Rows from block 4 of a small image embedding model, named by matrix and row number. Rows with one number belong to one channel. Each number is 128 + 24 x the weight over its row's rms, rounded and kept within 0 to 255. All counts start at 0. Numbers have three digits each.
After each channel's rows are labels from the 100 images, of 14976, where the channel reaches its highest value: "top examples" is what is common among them; "patch colour" is the nearest of a few named colours to the mean colour under the peak. Only what is clearly more common there than usual is listed. The data: microscope photos of single blood and bone marrow cells. In brackets: how many of the 100.
# convs0: first 3x3 conv (model.blocks.4.convs.0.weight, 224x224x3x3, each kernel summed), inputs 0-74
# convs1: second 3x3 conv (model.blocks.4.convs.1.weight, 224x224x3x3, transposed, each kernel summed), outputs 0-74

convs0.38:113094136112130110117188116087122132127132087113158101176115132117147150161137116112144103110163158122122153126129150141127134095147136116119174147114158156154102152088125099134146153137114114135156124116133116092120100101133
convs1.38:144103112105104127134105116102137121107111101077139131044134120120142100120102146122143141140085131133102138126100090139090160132108132130087125078142126150102142110119113122183151121104137113104111118107143119177113112113108
top examples: cell type: segmented neutrophil (55); smear: peripheral blood (54)
patch colour: purple (51)

convs0.103:098145134122080147110102123109128127086093119094126105137109186114094146105110151133116138087078138127141070052121100120106120162131084127114124183131092096179162080147132122111118125108171113152122124114111138112160145158129
convs1.103:165107136112133120169120095120157153136155107125134128119115048174132153110098164087142133137109110097111120120151141105134123136153136100084111072126076127142139162111170157141155117124116110147125111091124113112118123168106
top examples: smear: peripheral blood (100)
patch colour: pink (56)

convs0.80:149133141100111115096112126118115132156161150093129117127139109111111109099075138157124113066152127118093105149092111133131126117123099121121103112121096154093153113123113094141106097108115124129081090162149127129117125153119
convs1.80:144181147174146130133104132129135133152129112146141147113143110144120108123146089158165119158124107148101150107126108137133133121131104172101140129122188127134115110112156132122118147140114169125148163100100134135131135124139
top examples: cell type: lymphocyte (40)
patch colour: black (56)

convs0.105:120142125113113117116130085123106143128173124087109094146126127094118102124103094141094068095117127096167122092109105125139104103131157117094135134127138135146129108108116126096143073157131146095142150081143132119129087072137
convs1.105:138151132170168124128085121149137122138129138148128119149142100144129149148104150118132169128146180108182181139144136113141088154130151095152128163080184123126161134154150108082158176137123140124129157128158157159141142152193
top examples: cell type: erythroblast (41)
patch colour: black (83)

convs0.56:124080152108148116130174096114148127114171137085109116125092107156135121113138143110136118105113179098128180121116130149127120136123137144150148148133106127074111077076133105149119094116098132129114113107138085131104145140153
convs1.56:137127142104125134176090169102101157138150085075139095135139173126146136091107118138134132102102118149140118135118120131148119115131138111118141102124168152114152100145151112109154154115095169096129113102113081154152070151102
top examples: cell type: lymphocyte (34)
patch colour: pink (50)

convs0.207:112115122154108113200103111113142141151139106129123125168130110118132142147146138160159120126110121138138119113131112156170131123098161109104123121139148144149106136141136153131122137134099113102124092087078135115093136126131
convs1.207:151095146065111111129144105166137133113139120120124117116168164137146141119098155109125164145144127143147150155131124156090132129109106120121156140088150147073143143112128131143114141146174131095143111140123105115127164113085
top examples: cell type: segmented neutrophil (50); smear: peripheral blood (39)
patch colour: blue (48)

convs0.137:113165149132138103122143152100147101096159108088117112152131122146143154128129132073167161128098105145136124131078114154133161160123106119145142156136134088126086115100173129131127095167121108126113191135122113116079169101119
convs1.137:104152132126122149119126160114120110113031151122119134126133104115116126112092136088113131126111115151087119178148150114172136151137124114099138084111125125151176127161128146104140128083133096146129145174165144108149111121161
top examples: smear: peripheral blood (100)
patch colour: pink (60)

convs0.166:117116154116121113098138124127122147153102097115089143111094125156116125170097132077125123133148095139175110120113109167084122120136151129143112120113146091152096078127135137126126128116135103072151113097102112139125121113124
convs1.166:155132112133151088156119103097137116114107111120117124152144109143132108101145115123118157147145162140203169101149144119158086123141115121118137135140130128123141142128144116139120096103144145109145165137150142120125156123164
top examples: cell type: erythroblast (36)
patch colour: black (83)

convs0.62:132086126100124123113129124109122101127160115116109145130137136156110151140083112113135144160110108145171131107141100159105119076125156100093118122096091090161116135111135123098147133114115110165156115112163087095158099144121
convs1.62:134144105143159121129151155143123118107112099109127127138126103170088130119097120081135198165125143112189129104143134155174118149138116108128106140077169138106118143126146131123100111093135165099136173118155131116115138121197
top examples: cell type: lymphocyte (42); cell type: erythroblast (40)
patch colour: black (85)

convs0.93:139143129131065122116062134107121086126163167115149124078146139158116149105122119119142118098136140098131098132111109083131122119149080140122089104139103089138104169138130144139132116119101116136129080159127104130077211125130
convs1.93:130145171171133096098140140148105169133119159147112118119149131110123133127066120165121136110191162179112132131135158129122119154124161116123158116093153185188164114140133142121174140146139155120150122125135137115155113165129
top examples: cell type: lymphocyte (39)
patch colour: black (52)

convs0.182:115128119114172135126168123149152107129138144147086128142110132132149161136149114143122140123154132129129160099136112150163159140133151166118128115140176134127094126121167167132145069118081124099114139117124113137112124104112
convs1.182:128146132153153150131172114089129123132138136148116163117127138181126191139134169104146212155139093074113135115104147132176090096141145105095102126098144149148138155136117168131139120106120131109128130104111102171119112123127
top examples: smear: peripheral blood (100); cell type: lymphocyte (47); cell type: segmented neutrophil (42)
patch colour: purple (90)

convs0.6:119124144131137184124122103105096123167157101117127105115127120143115146119105127102103091101130176126204145118133087096116106089132171103115110113105101109062130122151121124128161116126137127145166134121154122123073124141118
convs1.6:134152138155170104125122124111113123128109126138132122128172106130097118117108125097157182122136189106172148144115131110159114146161142105140118135092163134126179115138138125099165161134115136135122164126152177124137132138192
top examples: cell type: lymphocyte (41); cell type: erythroblast (37)
patch colour: black (92)