{"image_size": 32, "crop_scale_min": 0.5, "translate": 0.06, "activation": "mish", "stem": "single", "avg_pool_shortcut": true, "widths": [128, 224, 384], "am_softmax_margin": 0.1, "muon_scale": "match_rms_adamw", "lr": 0.0033, "lr_schedule": "cosine", "final_lr_fraction": 0}
Rows from block 2 of a small image embedding model, named by matrix and row number. Rows with one number belong to one channel. Each number is 128 + 32 x the weight over its row's rms, rounded and kept within 0 to 255. All counts start at 0. Numbers have three digits each.
After each channel's rows are labels from the 100 images, of 14976, where the channel reaches its highest value: "colour at peak" is the nearest of a few named colours to the mean colour under the peak. Only what is clearly more common there than usual is listed. The data: microscope photos of single blood and bone marrow cells.
# convs0: first 3x3 conv, stride 2 (model.blocks.2.convs.0.weight, 224x128x3x3, each kernel summed), inputs 0-127
# convs1: second 3x3 conv (model.blocks.2.convs.1.weight, 224x224x3x3, transposed, each kernel summed), outputs 0-223

convs0.29:087088160163105211117107161124117127180150146139086067180120121094117132111133122136109129117124040136157093121173174130120166015155095143170113115173116173155147159115136133109100050109147150045115092123145099151140113138126108121156149119164093138097040069135134131079124135129133107142084095106109123139163132135107119121102101084142115162109155143102104116152146124151196113173176
convs1.29:068147146094127136077118105157086105110110096110148196135075119118066090147041111159130097101134132113155164089101131131156092197144183122147099135080151129132128147131121117140110106112126123159165173150113130090083074144098060110105103075161097136104168118130142168096150089087095133142152148137165152147136160060145099147031084078119129122152045163164117203152092120118149126107083114088120111137067148117137139120094120138101125131094176149126143170163138121141112167117141095092103108122143167134133097137109139158154144161127169171125142095128045109102103145111135080133118133182069123093068122173115162077127124147126103134132150060255118114106132104139079097079123
colour at peak: pink

convs0.221:184135163196145134116097137127155118118124107154159184134103185155151116121106151100118073078116148157146180092072136121154150059068101136130057097172158167138164125099115078167132121100144083113150128127125096094165109107141112055111161125085114138129121182109106184131130082130170098125087152147166087115146111169122067131077163097178166161102156097060156150121179130105142090090120
convs1.221:122152102100173132083160155115126119076049152083097113133095117142178105142164135172092110099167135110116155148129136158108102139146087107177105152191188106162144149148068120082065120159151144101109123148162117174129170107142086115149140157146091175158112129106103081075232113148146110137136101154204184143083141154000156138206091101107115125147161092114100142130178146160125103093089097177119048089063099129132143128134144118149112174076176146128153068113141150133127132157114160129148143133144160169134121120144105085143160141110087131105118119112092140102108160148114128123074152130126097136077132134128151111182131125093160150081142098100143125080122109107142083164178
colour at peak: purple; blue

convs0.142:172142127050211065128146172095101177048132111142142086150126105106108149121115100112094125091122157160078140135167151068082154123118131109108156161100153096106163142148077123092079120053102131144149115114080192114140118144130144057107122171168147091124138136099162127114115118113105068143105135127139057080124147093139121171136103081173167093127168186091132111130150111151140169142091
convs1.142:213081109091076125146094144141147107155151139119146107126095073081187102092147112081132136138076182149107123113100087109145116162131126101108160161166142121116142117133154109164116098145111092060154146148113109079130099107120089127124054077149118114130129142127121138144108122112201118056120116119193136131135090137189110089111067115132110121147135125153158146105134098082067161146083102141123045120149139172131166124132127069087166153096140139097132076146120098114100132112069108134080098136153154108182149098146141187172125120073160110142125159121082093119098126158101113059137158166122204110089161063148048027166126120127146150197120159106087140105131190166148113107153
colour at peak: pink

convs0.7:121109175147048153135114129138119121064134163126120130149146094080083142142125093077116138148112124078165060081104112106105154049146129133042121157128212115113144138117135107157149079083049131156079173109116095088128069124185103158129130170101128111136182145108152109134126111103103140131150115135141158125066159190111169196123110129078097161164120096126099140120105113078144122099122
convs1.7:127134163117126153165136138166071097101169114102151138053113110107101142112176161113105089114190150136146111144145124157083107138116131136073127211081145142152168159087102068099157144063143119084131141105137122088164107159138130160162091080109084153156091070116136106132141123165137160122153129150149133096142105166146150100080116099132131153130096099099154113128201100150174166169098153063130144144108134121083130106170140129117096124131147112180113129107160127061111180092118101133125138161081096052069110142086149100111118080145102126139127147155083137162141136099157065077146037099140082167148139142113176122119145063192127137082178148048088089145144039155062142128115
colour at peak: pink

convs0.45:169000136169121114125085059132148084141132129122141142122102123161121118104133145091110100100153081067169103143152151168114098186104085070158106082112162091135153150164126130098136145094102169136119140144100073179161184106116128150100164161064153101162077189154155129136141082111135109156096147084146134122170075116126148156155125135118111145097174180147113132128101094162100137122094
convs1.45:161161077101187116122113125085135141074145165126065130152147172169129105138102136106141068132153087095069155136115126107096089106132131155114148109100151149091148117089146105108078095118127230133142151103097104085110084165115168105140056109110122080121081109154120089137096154107127127138160185118123128131125073144057154140164125183076099077066089151174147111091141150099087115080136107124111118137166085114105075120157098159143160110134188123126123164120126123156093123121194106119092162153081142199100156069111077149139160153079060077145158128095132055177150113116110140142110114066123161082111116155050111125102085062122126145111155155163138118126178138141108163147072
colour at peak: pink

convs0.199:125131143087146159109095159150187077109136156127111100061145169165096091182183088188115048100085137136172087110115201140151156101116094085133123091136118183164158127105131136136164123210116166105156127172125185185114118097177164163153170174142083133126148123144101157094106157163147097114110124146148101105098157177141094111110096117162134099140166177184108126071121134144123133113101
convs1.199:058106136180130091064030154123098169162115148145164111116156097178129170127070158106123146083130154160178121167135122055128111140129143201147124141115062147102158096076182121163163102143209139114145115123138124108079106157176092124122177159092107109096129180102120136139080061138080069125112185127131119085147122109218115136178123074142197111088090093142149099172131174145121145135101121132137146135150133115130149160104103178086163116068181165116137174148116174134150111119093121129158113132076155088110120134082086131142095153120124151104133151135073107087135047136120116115085112198101074120116134143102122176107098116152137126140111139175130134122140138120078089181136
colour at peak: purple

convs0.38:174139128147117164143159112166140162119107161083109097090124104119157111102127105154130129023146140128110110132168067158139081141071086123142153216171152164150151136159174087120121142123170151139094114097120138165093095125097166118139129167153086183146071040049105166103107139158157112133133144159095130141068111119153097104090140159098148168097130143136110136132132069145093055096115
convs1.38:170071080129176097147151161134108098137139123094142136161093119151144129158195193179148139148189096133115172156105145020113154087086131114176114153128182096106139130074122108119158093116121167141100123125147160129154179125134154129110123101100162076128122148099109087119164136116097126117154064098144157123140098175051110114155136086090130129156150124143153147108127117119162123136094087162160133098146109132119135138220145136095117106098118146064109020097146114132174163125153108114199153118132149165101131169085088114091180159116152141124156118155034132104079133041117131146180166125085111140089087161150134157140112165108099153107136152110220149074156118137112096127174
colour at peak: purple