config.yaml
dataset: "microscope photos of single blood and bone marrow cells"
num_classes: 2
embedding_dim: 64
arch: "wide_resnet"
kernel_size: 3
stem: "single"
am_softmax_scale: 30
nesterov: true
batch_size: 128
epochs: 52.7
lr_schedule: "cosine"
weight_decay: 0.04
adamw_weight_decay_other_params: 0.01
Rows from block 3 of a small image embedding model, named by matrix and row number. Rows with one number belong to one channel. Each number is 200 + 40 x the weight over its row's rms, rounded and kept within 0 to 999. All counts start at 0.
After each channel's rows are labels from the 100 images, of 14976, where the channel reaches its highest value: "patch colour" is the nearest of a few named colours to the mean colour under the peak. Only what is clearly more common there than usual is listed. The data: microscope photos of single blood and bone marrow cells. In brackets: how many of the 100.
# convs0: first 3x3 conv (model.blocks.3.convs.0.weight, 224x224x3x3, each kernel summed), inputs 112-223
# convs1: second 3x3 conv (model.blocks.3.convs.1.weight, 224x224x3x3, transposed, each kernel summed), outputs 112-223

convs0.205,211,224,196,194,252,178,254,175,184,208,205,222,186,261,209,252,316,195,229,223,200,195,190,94,257,279,248,198,237,217,210,179,199,81,236,274,193,207,213,222,185,202,179,148,174,228,226,194,177,211,130,267,174,159,211,215,193,236,235,164,191,228,218,81,176,150,246,196,218,217,160,211,251,149,216,224,132,214,201,180,188,209,158,229,187,128,209,265,234,221,252,198,205,134,192,236,209,223,157,210,172,188,232,167,190,155,213,248,137,221,109,181
convs1.205,197,122,217,184,161,244,197,244,201,233,242,178,156,161,195,169,93,168,229,188,116,271,194,143,151,129,219,204,155,112,210,271,220,246,267,181,200,149,242,221,146,152,192,215,229,177,265,179,161,187,179,170,197,214,226,175,155,185,153,152,173,203,189,178,135,180,123,154,191,241,151,227,149,179,178,239,212,200,187,180,224,177,255,176,227,247,148,244,213,199,187,178,222,265,242,211,162,200,224,188,187,244,192,95,234,215,182,165,138,250,294,251
patch colour: purple (44); blue (27)

convs0.20,227,221,269,229,257,201,162,183,258,231,193,218,165,133,225,234,175,197,195,218,247,159,126,252,240,221,269,285,216,184,220,95,202,196,145,232,176,125,256,159,234,184,166,195,237,201,255,242,214,198,181,225,192,149,233,259,155,255,227,219,208,238,285,127,206,233,227,203,255,193,208,117,219,177,229,234,165,190,161,196,183,229,195,198,179,247,206,203,185,238,230,236,237,233,160,223,191,185,158,202,192,249,226,271,144,188,176,198,196,237,166,220
convs1.20,192,192,217,164,242,176,195,284,186,172,262,242,151,231,231,107,234,197,197,218,236,210,161,297,209,232,261,250,122,204,164,207,176,145,271,221,192,221,204,210,194,242,181,185,173,201,158,200,210,221,216,152,156,270,228,201,219,166,241,201,145,226,221,217,181,193,146,219,207,127,163,141,212,172,196,191,254,213,232,246,113,222,189,186,195,203,144,163,209,210,204,137,218,253,173,246,210,241,175,169,140,150,173,268,176,225,186,189,192,165,192,127
patch colour: purple (89)

convs0.189,148,164,141,194,122,201,163,191,170,177,112,228,195,141,159,117,266,278,230,213,147,208,276,185,206,164,178,244,144,240,189,188,163,114,86,205,190,159,195,188,174,219,221,174,193,192,134,230,158,204,209,192,168,189,186,172,165,176,182,239,245,218,145,214,152,233,195,156,176,191,219,161,125,193,192,175,219,121,264,189,272,257,181,144,256,242,107,115,167,229,146,98,161,214,263,135,106,227,234,243,156,222,136,202,172,259,174,175,217,135,188,188
convs1.189,144,209,232,216,197,237,246,144,188,183,195,167,162,223,193,192,194,247,160,155,219,202,113,183,159,200,219,164,234,272,229,222,239,245,276,172,179,154,189,213,180,168,190,103,254,176,137,207,246,171,185,130,227,139,262,250,252,144,172,214,123,152,251,196,258,241,219,248,207,159,214,187,241,170,205,174,244,229,173,209,224,230,191,224,172,151,246,252,280,221,225,171,164,229,247,214,231,203,127,177,193,167,292,162,198,256,313,154,219,218,264,198
patch colour: blue (45)

convs0.9,134,204,160,212,261,233,200,205,244,93,148,186,199,92,182,174,242,200,179,244,198,122,152,167,205,153,192,226,206,206,249,163,143,228,223,211,159,221,236,176,226,206,227,249,184,186,245,166,239,254,228,191,178,152,130,226,212,185,152,172,207,188,234,194,184,122,168,222,127,251,157,139,179,248,200,186,181,129,149,146,201,180,237,195,242,302,238,135,223,301,192,200,233,242,265,165,223,194,213,199,188,205,257,222,164,272,207,193,199,228,171,180
convs1.9,175,214,184,229,180,172,194,259,187,202,260,127,178,197,248,208,73,190,146,284,210,230,177,134,216,223,165,225,206,156,158,231,163,277,183,220,189,230,213,241,218,227,160,243,271,217,156,185,170,187,128,180,215,213,224,205,231,159,167,131,204,147,207,177,158,175,143,205,160,193,154,135,256,233,222,158,220,189,190,234,198,312,176,303,229,270,217,152,152,210,136,215,182,232,240,223,220,242,237,228,234,248,185,233,263,206,269,219,177,190,160,136
patch colour: pink (54)

convs0.4,153,208,220,208,207,250,82,91,136,195,200,211,127,202,229,215,162,150,160,172,187,166,303,211,231,156,188,182,213,253,226,132,181,198,264,196,182,165,217,166,206,221,166,233,177,196,187,171,263,141,252,177,248,170,142,233,229,216,187,226,184,244,230,232,173,196,151,230,164,218,213,238,198,192,179,176,241,213,158,187,169,201,155,247,225,152,225,199,187,200,231,177,190,208,214,153,164,176,281,145,190,170,138,210,201,202,170,166,218,243,151,219
convs1.4,176,178,189,189,163,206,260,201,185,312,208,188,215,187,246,151,142,204,118,196,169,183,203,188,163,172,196,169,111,124,201,192,153,196,205,208,174,216,252,206,178,153,241,204,195,125,276,217,182,244,203,187,219,214,181,205,158,175,124,181,188,166,221,180,154,192,202,171,211,151,178,232,171,205,286,223,227,242,191,220,239,198,183,194,157,181,144,181,222,190,211,163,224,245,263,169,149,201,210,236,166,153,254,202,199,180,223,155,230,209,274,228
patch colour: blue (44)

convs0.102,114,236,190,203,202,176,166,153,272,189,249,269,141,245,207,254,205,161,213,180,216,180,157,167,218,176,229,220,202,179,164,202,238,184,145,234,166,269,218,152,188,222,206,154,227,220,268,202,167,262,161,235,234,250,215,298,188,235,168,172,252,247,279,114,197,241,168,230,265,144,161,231,213,217,229,252,248,172,198,222,108,173,189,238,166,169,222,248,158,257,274,269,244,174,204,210,303,189,128,243,125,253,274,248,206,166,183,208,254,195,220,273
convs1.102,224,115,226,235,172,165,187,184,220,209,188,231,235,196,156,201,207,188,213,238,246,163,158,185,226,234,228,213,179,178,180,200,254,239,117,108,154,149,203,238,189,223,158,192,165,278,144,164,179,244,211,220,168,242,276,150,234,160,220,236,211,238,218,154,186,194,197,189,193,172,232,167,173,213,183,135,226,207,211,146,208,194,207,165,221,204,192,113,171,204,183,197,206,161,230,182,243,128,152,201,199,158,217,175,223,243,208,199,148,159,259,249
patch colour: blue (51); purple (48)

convs0.153,102,258,188,224,198,200,191,105,192,146,189,207,137,121,203,184,154,158,165,100,192,218,232,205,151,168,144,136,264,204,180,163,169,136,229,282,186,196,219,174,179,191,203,235,208,170,174,209,210,122,202,222,168,168,145,185,147,162,136,207,206,167,160,232,273,211,128,226,218,209,170,277,151,161,205,230,177,127,187,221,208,211,186,282,160,163,173,132,174,199,159,228,216,153,232,182,274,189,301,231,174,226,188,146,207,262,199,169,252,221,237,144
convs1.153,150,262,157,163,271,236,148,206,231,160,241,250,125,244,204,215,180,185,156,140,198,151,134,188,182,177,169,200,197,211,205,159,151,159,260,218,187,291,213,190,213,191,244,192,172,197,131,180,230,182,225,217,290,211,234,270,199,218,264,171,247,169,210,203,182,236,217,156,198,171,215,246,170,167,144,228,207,138,215,208,282,262,244,215,153,203,156,171,165,240,214,217,82,192,214,259,223,264,250,150,202,152,173,196,228,236,261,186,110,224,226,181
patch colour: white (61)

convs0.206,208,249,230,153,244,197,215,167,254,254,232,352,192,147,244,267,183,154,180,162,161,246,204,172,157,189,265,208,229,212,225,200,221,219,211,180,164,252,218,214,180,239,205,204,230,206,119,213,249,231,206,210,289,257,275,164,164,191,173,204,170,171,241,209,213,163,151,240,250,195,163,224,215,243,273,148,170,194,210,209,234,157,105,196,187,153,212,209,211,175,160,211,139,185,247,169,284,273,228,233,202,212,278,245,178,225,241,199,212,229,216,250
convs1.206,206,209,246,190,205,166,249,176,225,224,213,159,194,255,237,207,172,199,195,251,228,287,208,250,207,218,200,217,149,180,226,231,248,168,97,144,206,227,188,207,189,210,176,208,242,254,208,192,170,236,187,223,196,201,248,136,173,161,164,208,211,169,203,145,181,195,201,158,184,196,232,214,182,215,206,207,135,222,141,190,176,244,274,182,215,260,191,147,214,194,170,246,327,167,144,205,136,192,152,183,251,199,186,249,178,174,82,200,127,168,245,235
patch colour: purple (88)

convs0.183,181,258,219,205,163,241,156,147,219,201,219,220,194,201,135,169,200,113,176,237,238,209,184,94,175,169,248,189,246,178,209,159,199,136,200,204,185,109,221,124,225,235,228,186,227,211,211,210,176,188,233,219,132,129,174,149,209,226,253,242,157,205,170,183,208,138,166,243,195,222,217,329,219,188,212,90,185,200,161,190,271,176,198,164,215,188,184,178,190,178,285,172,170,170,183,186,257,161,250,203,155,220,136,200,213,212,158,144,181,167,147,173
convs1.183,197,218,230,182,239,216,170,256,173,185,245,203,216,153,210,212,177,265,276,201,239,195,221,136,182,171,212,169,139,261,166,170,147,264,172,225,141,203,181,159,250,204,258,237,247,157,276,176,255,270,216,187,249,184,142,216,199,169,107,170,314,212,193,232,150,168,230,213,187,201,166,228,251,180,199,258,216,251,245,262,159,225,234,182,190,229,173,172,212,209,297,301,230,247,234,164,234,259,180,259,260,168,229,212,183,265,279,278,223,211,144,163
patch colour: pink (96)

convs0.113,205,167,170,179,163,194,150,208,157,230,173,183,234,152,195,138,221,206,183,184,201,188,198,162,193,197,272,217,189,180,166,157,209,215,219,193,236,269,208,182,120,184,291,209,244,211,184,206,225,215,193,209,196,178,204,179,173,206,180,219,215,178,109,161,132,221,228,224,114,224,207,252,166,158,175,254,168,220,228,184,224,225,186,140,257,274,82,236,198,211,151,223,186,148,217,101,237,244,319,206,112,162,169,164,190,224,212,182,149,156,160,252
convs1.113,216,179,189,232,196,163,177,261,143,218,190,152,229,283,188,207,262,226,238,173,201,175,219,163,241,206,86,181,269,230,206,242,204,266,261,224,213,248,150,165,239,252,196,168,96,173,191,219,225,233,196,173,225,200,197,320,269,185,261,207,182,261,202,180,235,231,227,167,266,213,197,261,170,181,126,230,202,163,167,262,144,271,223,286,154,149,198,228,183,263,156,221,154,235,228,137,204,208,163,185,232,193,185,204,241,241,284,163,163,173,218,187
patch colour: pink (83)

convs0.216,251,276,109,213,245,163,171,193,208,229,83,245,279,164,192,215,245,98,251,243,251,179,160,231,185,228,199,205,157,167,209,153,214,262,225,257,154,210,174,164,239,209,180,183,197,187,217,256,240,129,216,250,225,136,206,183,186,109,198,152,174,217,125,212,175,193,186,201,211,225,128,161,247,256,256,212,195,149,202,228,238,169,192,235,216,198,189,218,237,189,213,186,183,169,289,190,129,181,218,231,203,159,122,291,165,170,161,184,180,184,191,100
convs1.216,170,190,178,220,117,190,187,210,218,200,227,132,223,261,190,202,222,266,236,261,209,195,156,222,258,200,256,198,183,229,203,162,177,175,191,235,207,268,157,214,210,189,188,201,188,130,188,239,258,238,105,165,222,258,175,198,204,203,137,107,166,235,144,248,189,226,130,215,164,221,204,85,212,187,143,246,238,169,189,169,224,212,200,191,240,174,127,216,221,204,256,196,203,251,152,162,223,217,245,242,162,358,277,259,217,214,260,227,176,192,199,198
patch colour: white (55); pink (44)

convs0.222,160,174,151,170,192,199,152,199,181,142,171,208,233,161,187,66,195,213,132,226,165,136,147,194,222,191,209,227,152,153,186,205,191,247,203,232,220,244,180,189,190,211,139,154,247,177,170,199,132,207,220,172,272,189,129,199,185,229,189,266,209,160,244,163,166,141,118,166,216,209,222,225,155,212,154,276,223,164,192,185,149,133,248,168,204,217,160,135,220,262,185,221,238,182,304,151,228,240,221,162,184,222,154,268,193,235,257,176,275,193,208,135
convs1.222,221,163,193,173,238,247,244,209,221,170,263,211,180,174,208,195,224,257,204,257,236,244,243,167,168,155,210,198,207,211,234,152,196,199,127,169,175,169,219,192,194,188,151,243,234,179,258,181,217,218,170,124,167,193,182,174,156,230,204,120,219,195,165,255,156,162,253,182,198,228,163,138,243,179,219,202,179,299,208,180,293,209,204,162,217,168,254,182,216,131,215,249,190,250,286,181,105,185,208,264,184,55,184,173,185,149,255,194,164,165,163,245
patch colour: white (62)

convs0.138,92,196,162,151,187,227,179,225,243,163,172,126,157,161,204,183,227,208,154,196,178,179,158,162,167,176,257,196,167,191,139,237,118,197,140,204,232,219,229,150,247,160,217,215,210,178,216,195,240,164,214,198,132,216,187,303,138,147,264,237,173,178,219,191,201,196,180,138,192,182,156,306,243,162,183,246,173,136,149,181,264,241,213,213,145,203,146,183,199,165,199,92,195,212,180,243,196,201,238,177,233,181,218,251,232,235,217,254,260,190,175,209
convs1.138,154,237,132,214,200,199,170,135,192,236,178,270,219,239,148,143,241,214,189,130,225,216,150,278,246,163,145,194,170,176,165,240,161,227,251,227,223,178,174,186,222,200,259,200,174,166,174,198,160,196,166,152,215,186,198,200,257,203,240,158,191,129,201,155,208,204,230,216,165,195,167,274,152,179,99,151,155,177,188,153,206,170,216,239,237,128,211,223,242,213,210,250,174,216,231,214,206,123,237,149,213,223,112,182,222,142,263,221,190,130,190,173
patch colour: black (50); blue (29)