Weights of a small image embedding model.
Model: 32-pixel images, arch wide_resnet, depths [2, 4, 2].
Training: 40000 steps, held-out accuracy 100%.
Rows from block 4 of a small image embedding model, named by matrix and row number. Rows with one number belong to one channel. Each number is 128 + 24 x the weight over its row's rms, rounded and kept within 0 to 255. All counts start at 0. Numbers have three digits each.
After each channel's rows are labels from the 100 images, of 14976, where the channel reaches its highest value: "responds to" is what is common among them; "colour at peak" is the nearest of a few named colours to the mean colour under the peak. Only what is clearly more common there than usual is listed. The data: microscope photos of single blood and bone marrow cells. In brackets: how many of the 100.
# convs0: first 3x3 conv (model.blocks.4.convs.0.weight, 224x224x3x3, each kernel summed), inputs 0-74
# convs1: second 3x3 conv (model.blocks.4.convs.1.weight, 224x224x3x3, transposed, each kernel summed), outputs 0-74

convs0.19:105132101105164149132111112184154117133111145121108148126133132135141133164099142070093133119146117146115145108095181133142148133145121146148150118123167117163102146173114154107146090133075144186137142159147107144113075140092
convs1.19:112118119134150139082147063133078113130129118160139133157119087178093138120161140130099204125133132108079168112109091120155099113118138095124106158155104137141124138086118162129133125123114127097123145122111153142094134108105
responds to: smear: peripheral blood (100); cell type: segmented neutrophil (57)
colour at peak: purple (75)

convs0.97:111153116126116087135065113116124139122122160145131137113108147138111110138147160151109147120102141090130115145149127106173116159131046124105084115125173134090069072151165108137108117079094108129128159114103114102139136107072
convs1.97:105136152145141133136112143052149170117132122133136104138114119103145169138080149146131119137142153114108193129157144112110101138106143149107148190131121158162155108100157115122177096167141120173132118111117126104130132148156
responds to: smear: peripheral blood (77)
colour at peak: pink (48)

convs0.35:113182125150119122117137126111189100087150155095119131110177082160138117137159094094116113143134128154111145108106101129174148103127101118098122135132120099105161159080127132129131075141131112120132090102148160120125101152131
convs1.35:144135084110096096156115140194098147124087113108145126150085111144112142165173150112130149128112132136125118163110122154105137147082142156181115148122142111165116104124086161105102144157099157138146176117140112089097122152095
responds to: smear: peripheral blood (100)
colour at peak: pink (71)

convs0.109:138163089120120141131169147149143118063131131104115131134091138091121121072087127082101156148132123124134134120132111154137107145131100135122175111105138132104139170102129142156142101139090118144124145155093091113139136108113
convs1.109:116155126105141123113156131152151112121143105120121084089156173162104110138133126156113104125160134088157154084091120128085086095104155123130080170081122142160164106125110150143096111152066119132113161083117105132134145164127
responds to: smear: peripheral blood (100); cell type: segmented neutrophil (42)
colour at peak: pink (60)

convs0.203:146123142140179123146187126122136119100163153111134155132121129171177190152147147106122172139184118119136197138108141143142139125135073123158149126138158138140124101117117151135136099115156134161115123155145130155117117152135
convs1.203:173141191159162122138142132127104115138089131127144139092136112185141159089131178136166134137150089085158155132114147147185078130122133174159107118127149138141128141144143138130120122065129168105140106135115101152101138151112
responds to: smear: peripheral blood (100); cell type: segmented neutrophil (45); cell type: lymphocyte (43)
colour at peak: purple (90)

convs0.43:119152102102139095112121159151143076132125116107102093138105094165124134109115124144108156129120106162097150090125072116148111109113101127140104168104123117184123118122098148134116081137139119105143093117166111095140179110125
convs1.43:156121140146154120120136118185142178125179156119114105149102117115148155176165102093130136131172133116168100113084115113130096089142123111132109135117107108120163167140112075114099077130112132130103088085143107153143115173083
responds to: smear: peripheral blood (100); cell type: segmented neutrophil (47)
colour at peak: pink (70)

convs0.89:112166079097111167146107123141145126120121099126140095121127143141089124122119141111105167117138109133131099115108093122169112134134142111126124183099125084154084113156149110097105106151117125136154136117136135108138096104127
convs1.89:118114149123106093130154129146129153133164134136146152127122091104135137126124123096147121108119125136085081159141125135111110095117116123122121214115109150119129136117125138118105117134101121099141059170131107115137154125139
responds to: smear: peripheral blood (100)
colour at peak: pink (64)

convs0.145:135062148125117157182108142116093176134108115135137148164092114130105079107129129117138128099114158131115116128156127091076113126149114103136123126124092117164139131111119118104114112159156136115129150116146147102125118126133
convs1.145:162104107123106129138123105153142107141122140134111089107129104183143144123088158096127145105121118119102083105125088098138112134135110118096131096121049115119124150133132133122146119080165086113123088076111122114086131136125
responds to: smear: peripheral blood (100); cell type: myeloblast (35); cell type: lymphocyte (35)
colour at peak: pink (55)

convs0.15:137104133091110141128122133164090155152142135109123135126098102133148143125099131107146150131113111121142148078120139171112085155122153125135125105115093120185108136136082149108124106107151093114144128117136107084169102135117
convs1.15:116146106137130164174158089116159137151130131111115138135090139151121122149148142111153193149126106126167153098133141138145161131155101106113116139112112142117118148118148110138102106097137161156130162087125116129101165075139
responds to: cell type: erythroblast (38)
colour at peak: purple (58)

convs0.60:094159149079120084122106115130167180171118140103123099123111138106144128115129069078098115124089121117126114129115142142091110155177112132096103144142097159115106115122088107140120129154095127128122140151108116111169145113146
convs1.60:122105155124089145129163100120153118112136129120110127128137097139091108149061133152124141136131086129117141155159120108151121143136156096110129061147143116133086111138112166178140129150162118181097112132152150081135142098124
responds to: smear: peripheral blood (100)
colour at peak: pink (70)

convs0.176:136159121144102143127118104137113089146144102089110072108093107144124126103095091109101117128122142117150157111109118147129079124160182110116142146094123085108149074096111144148154104107159100135149130133148144104127110115131
convs1.176:114154089158155115176120115115140120158059141160090158125128138131114104154163133117140195151133177116203171110115129158138120147137143112136120141115153157112154137143162113105115143105118129130137192121140142139124151105172
responds to: cell type: erythroblast (47)
colour at peak: blue (48); black (42)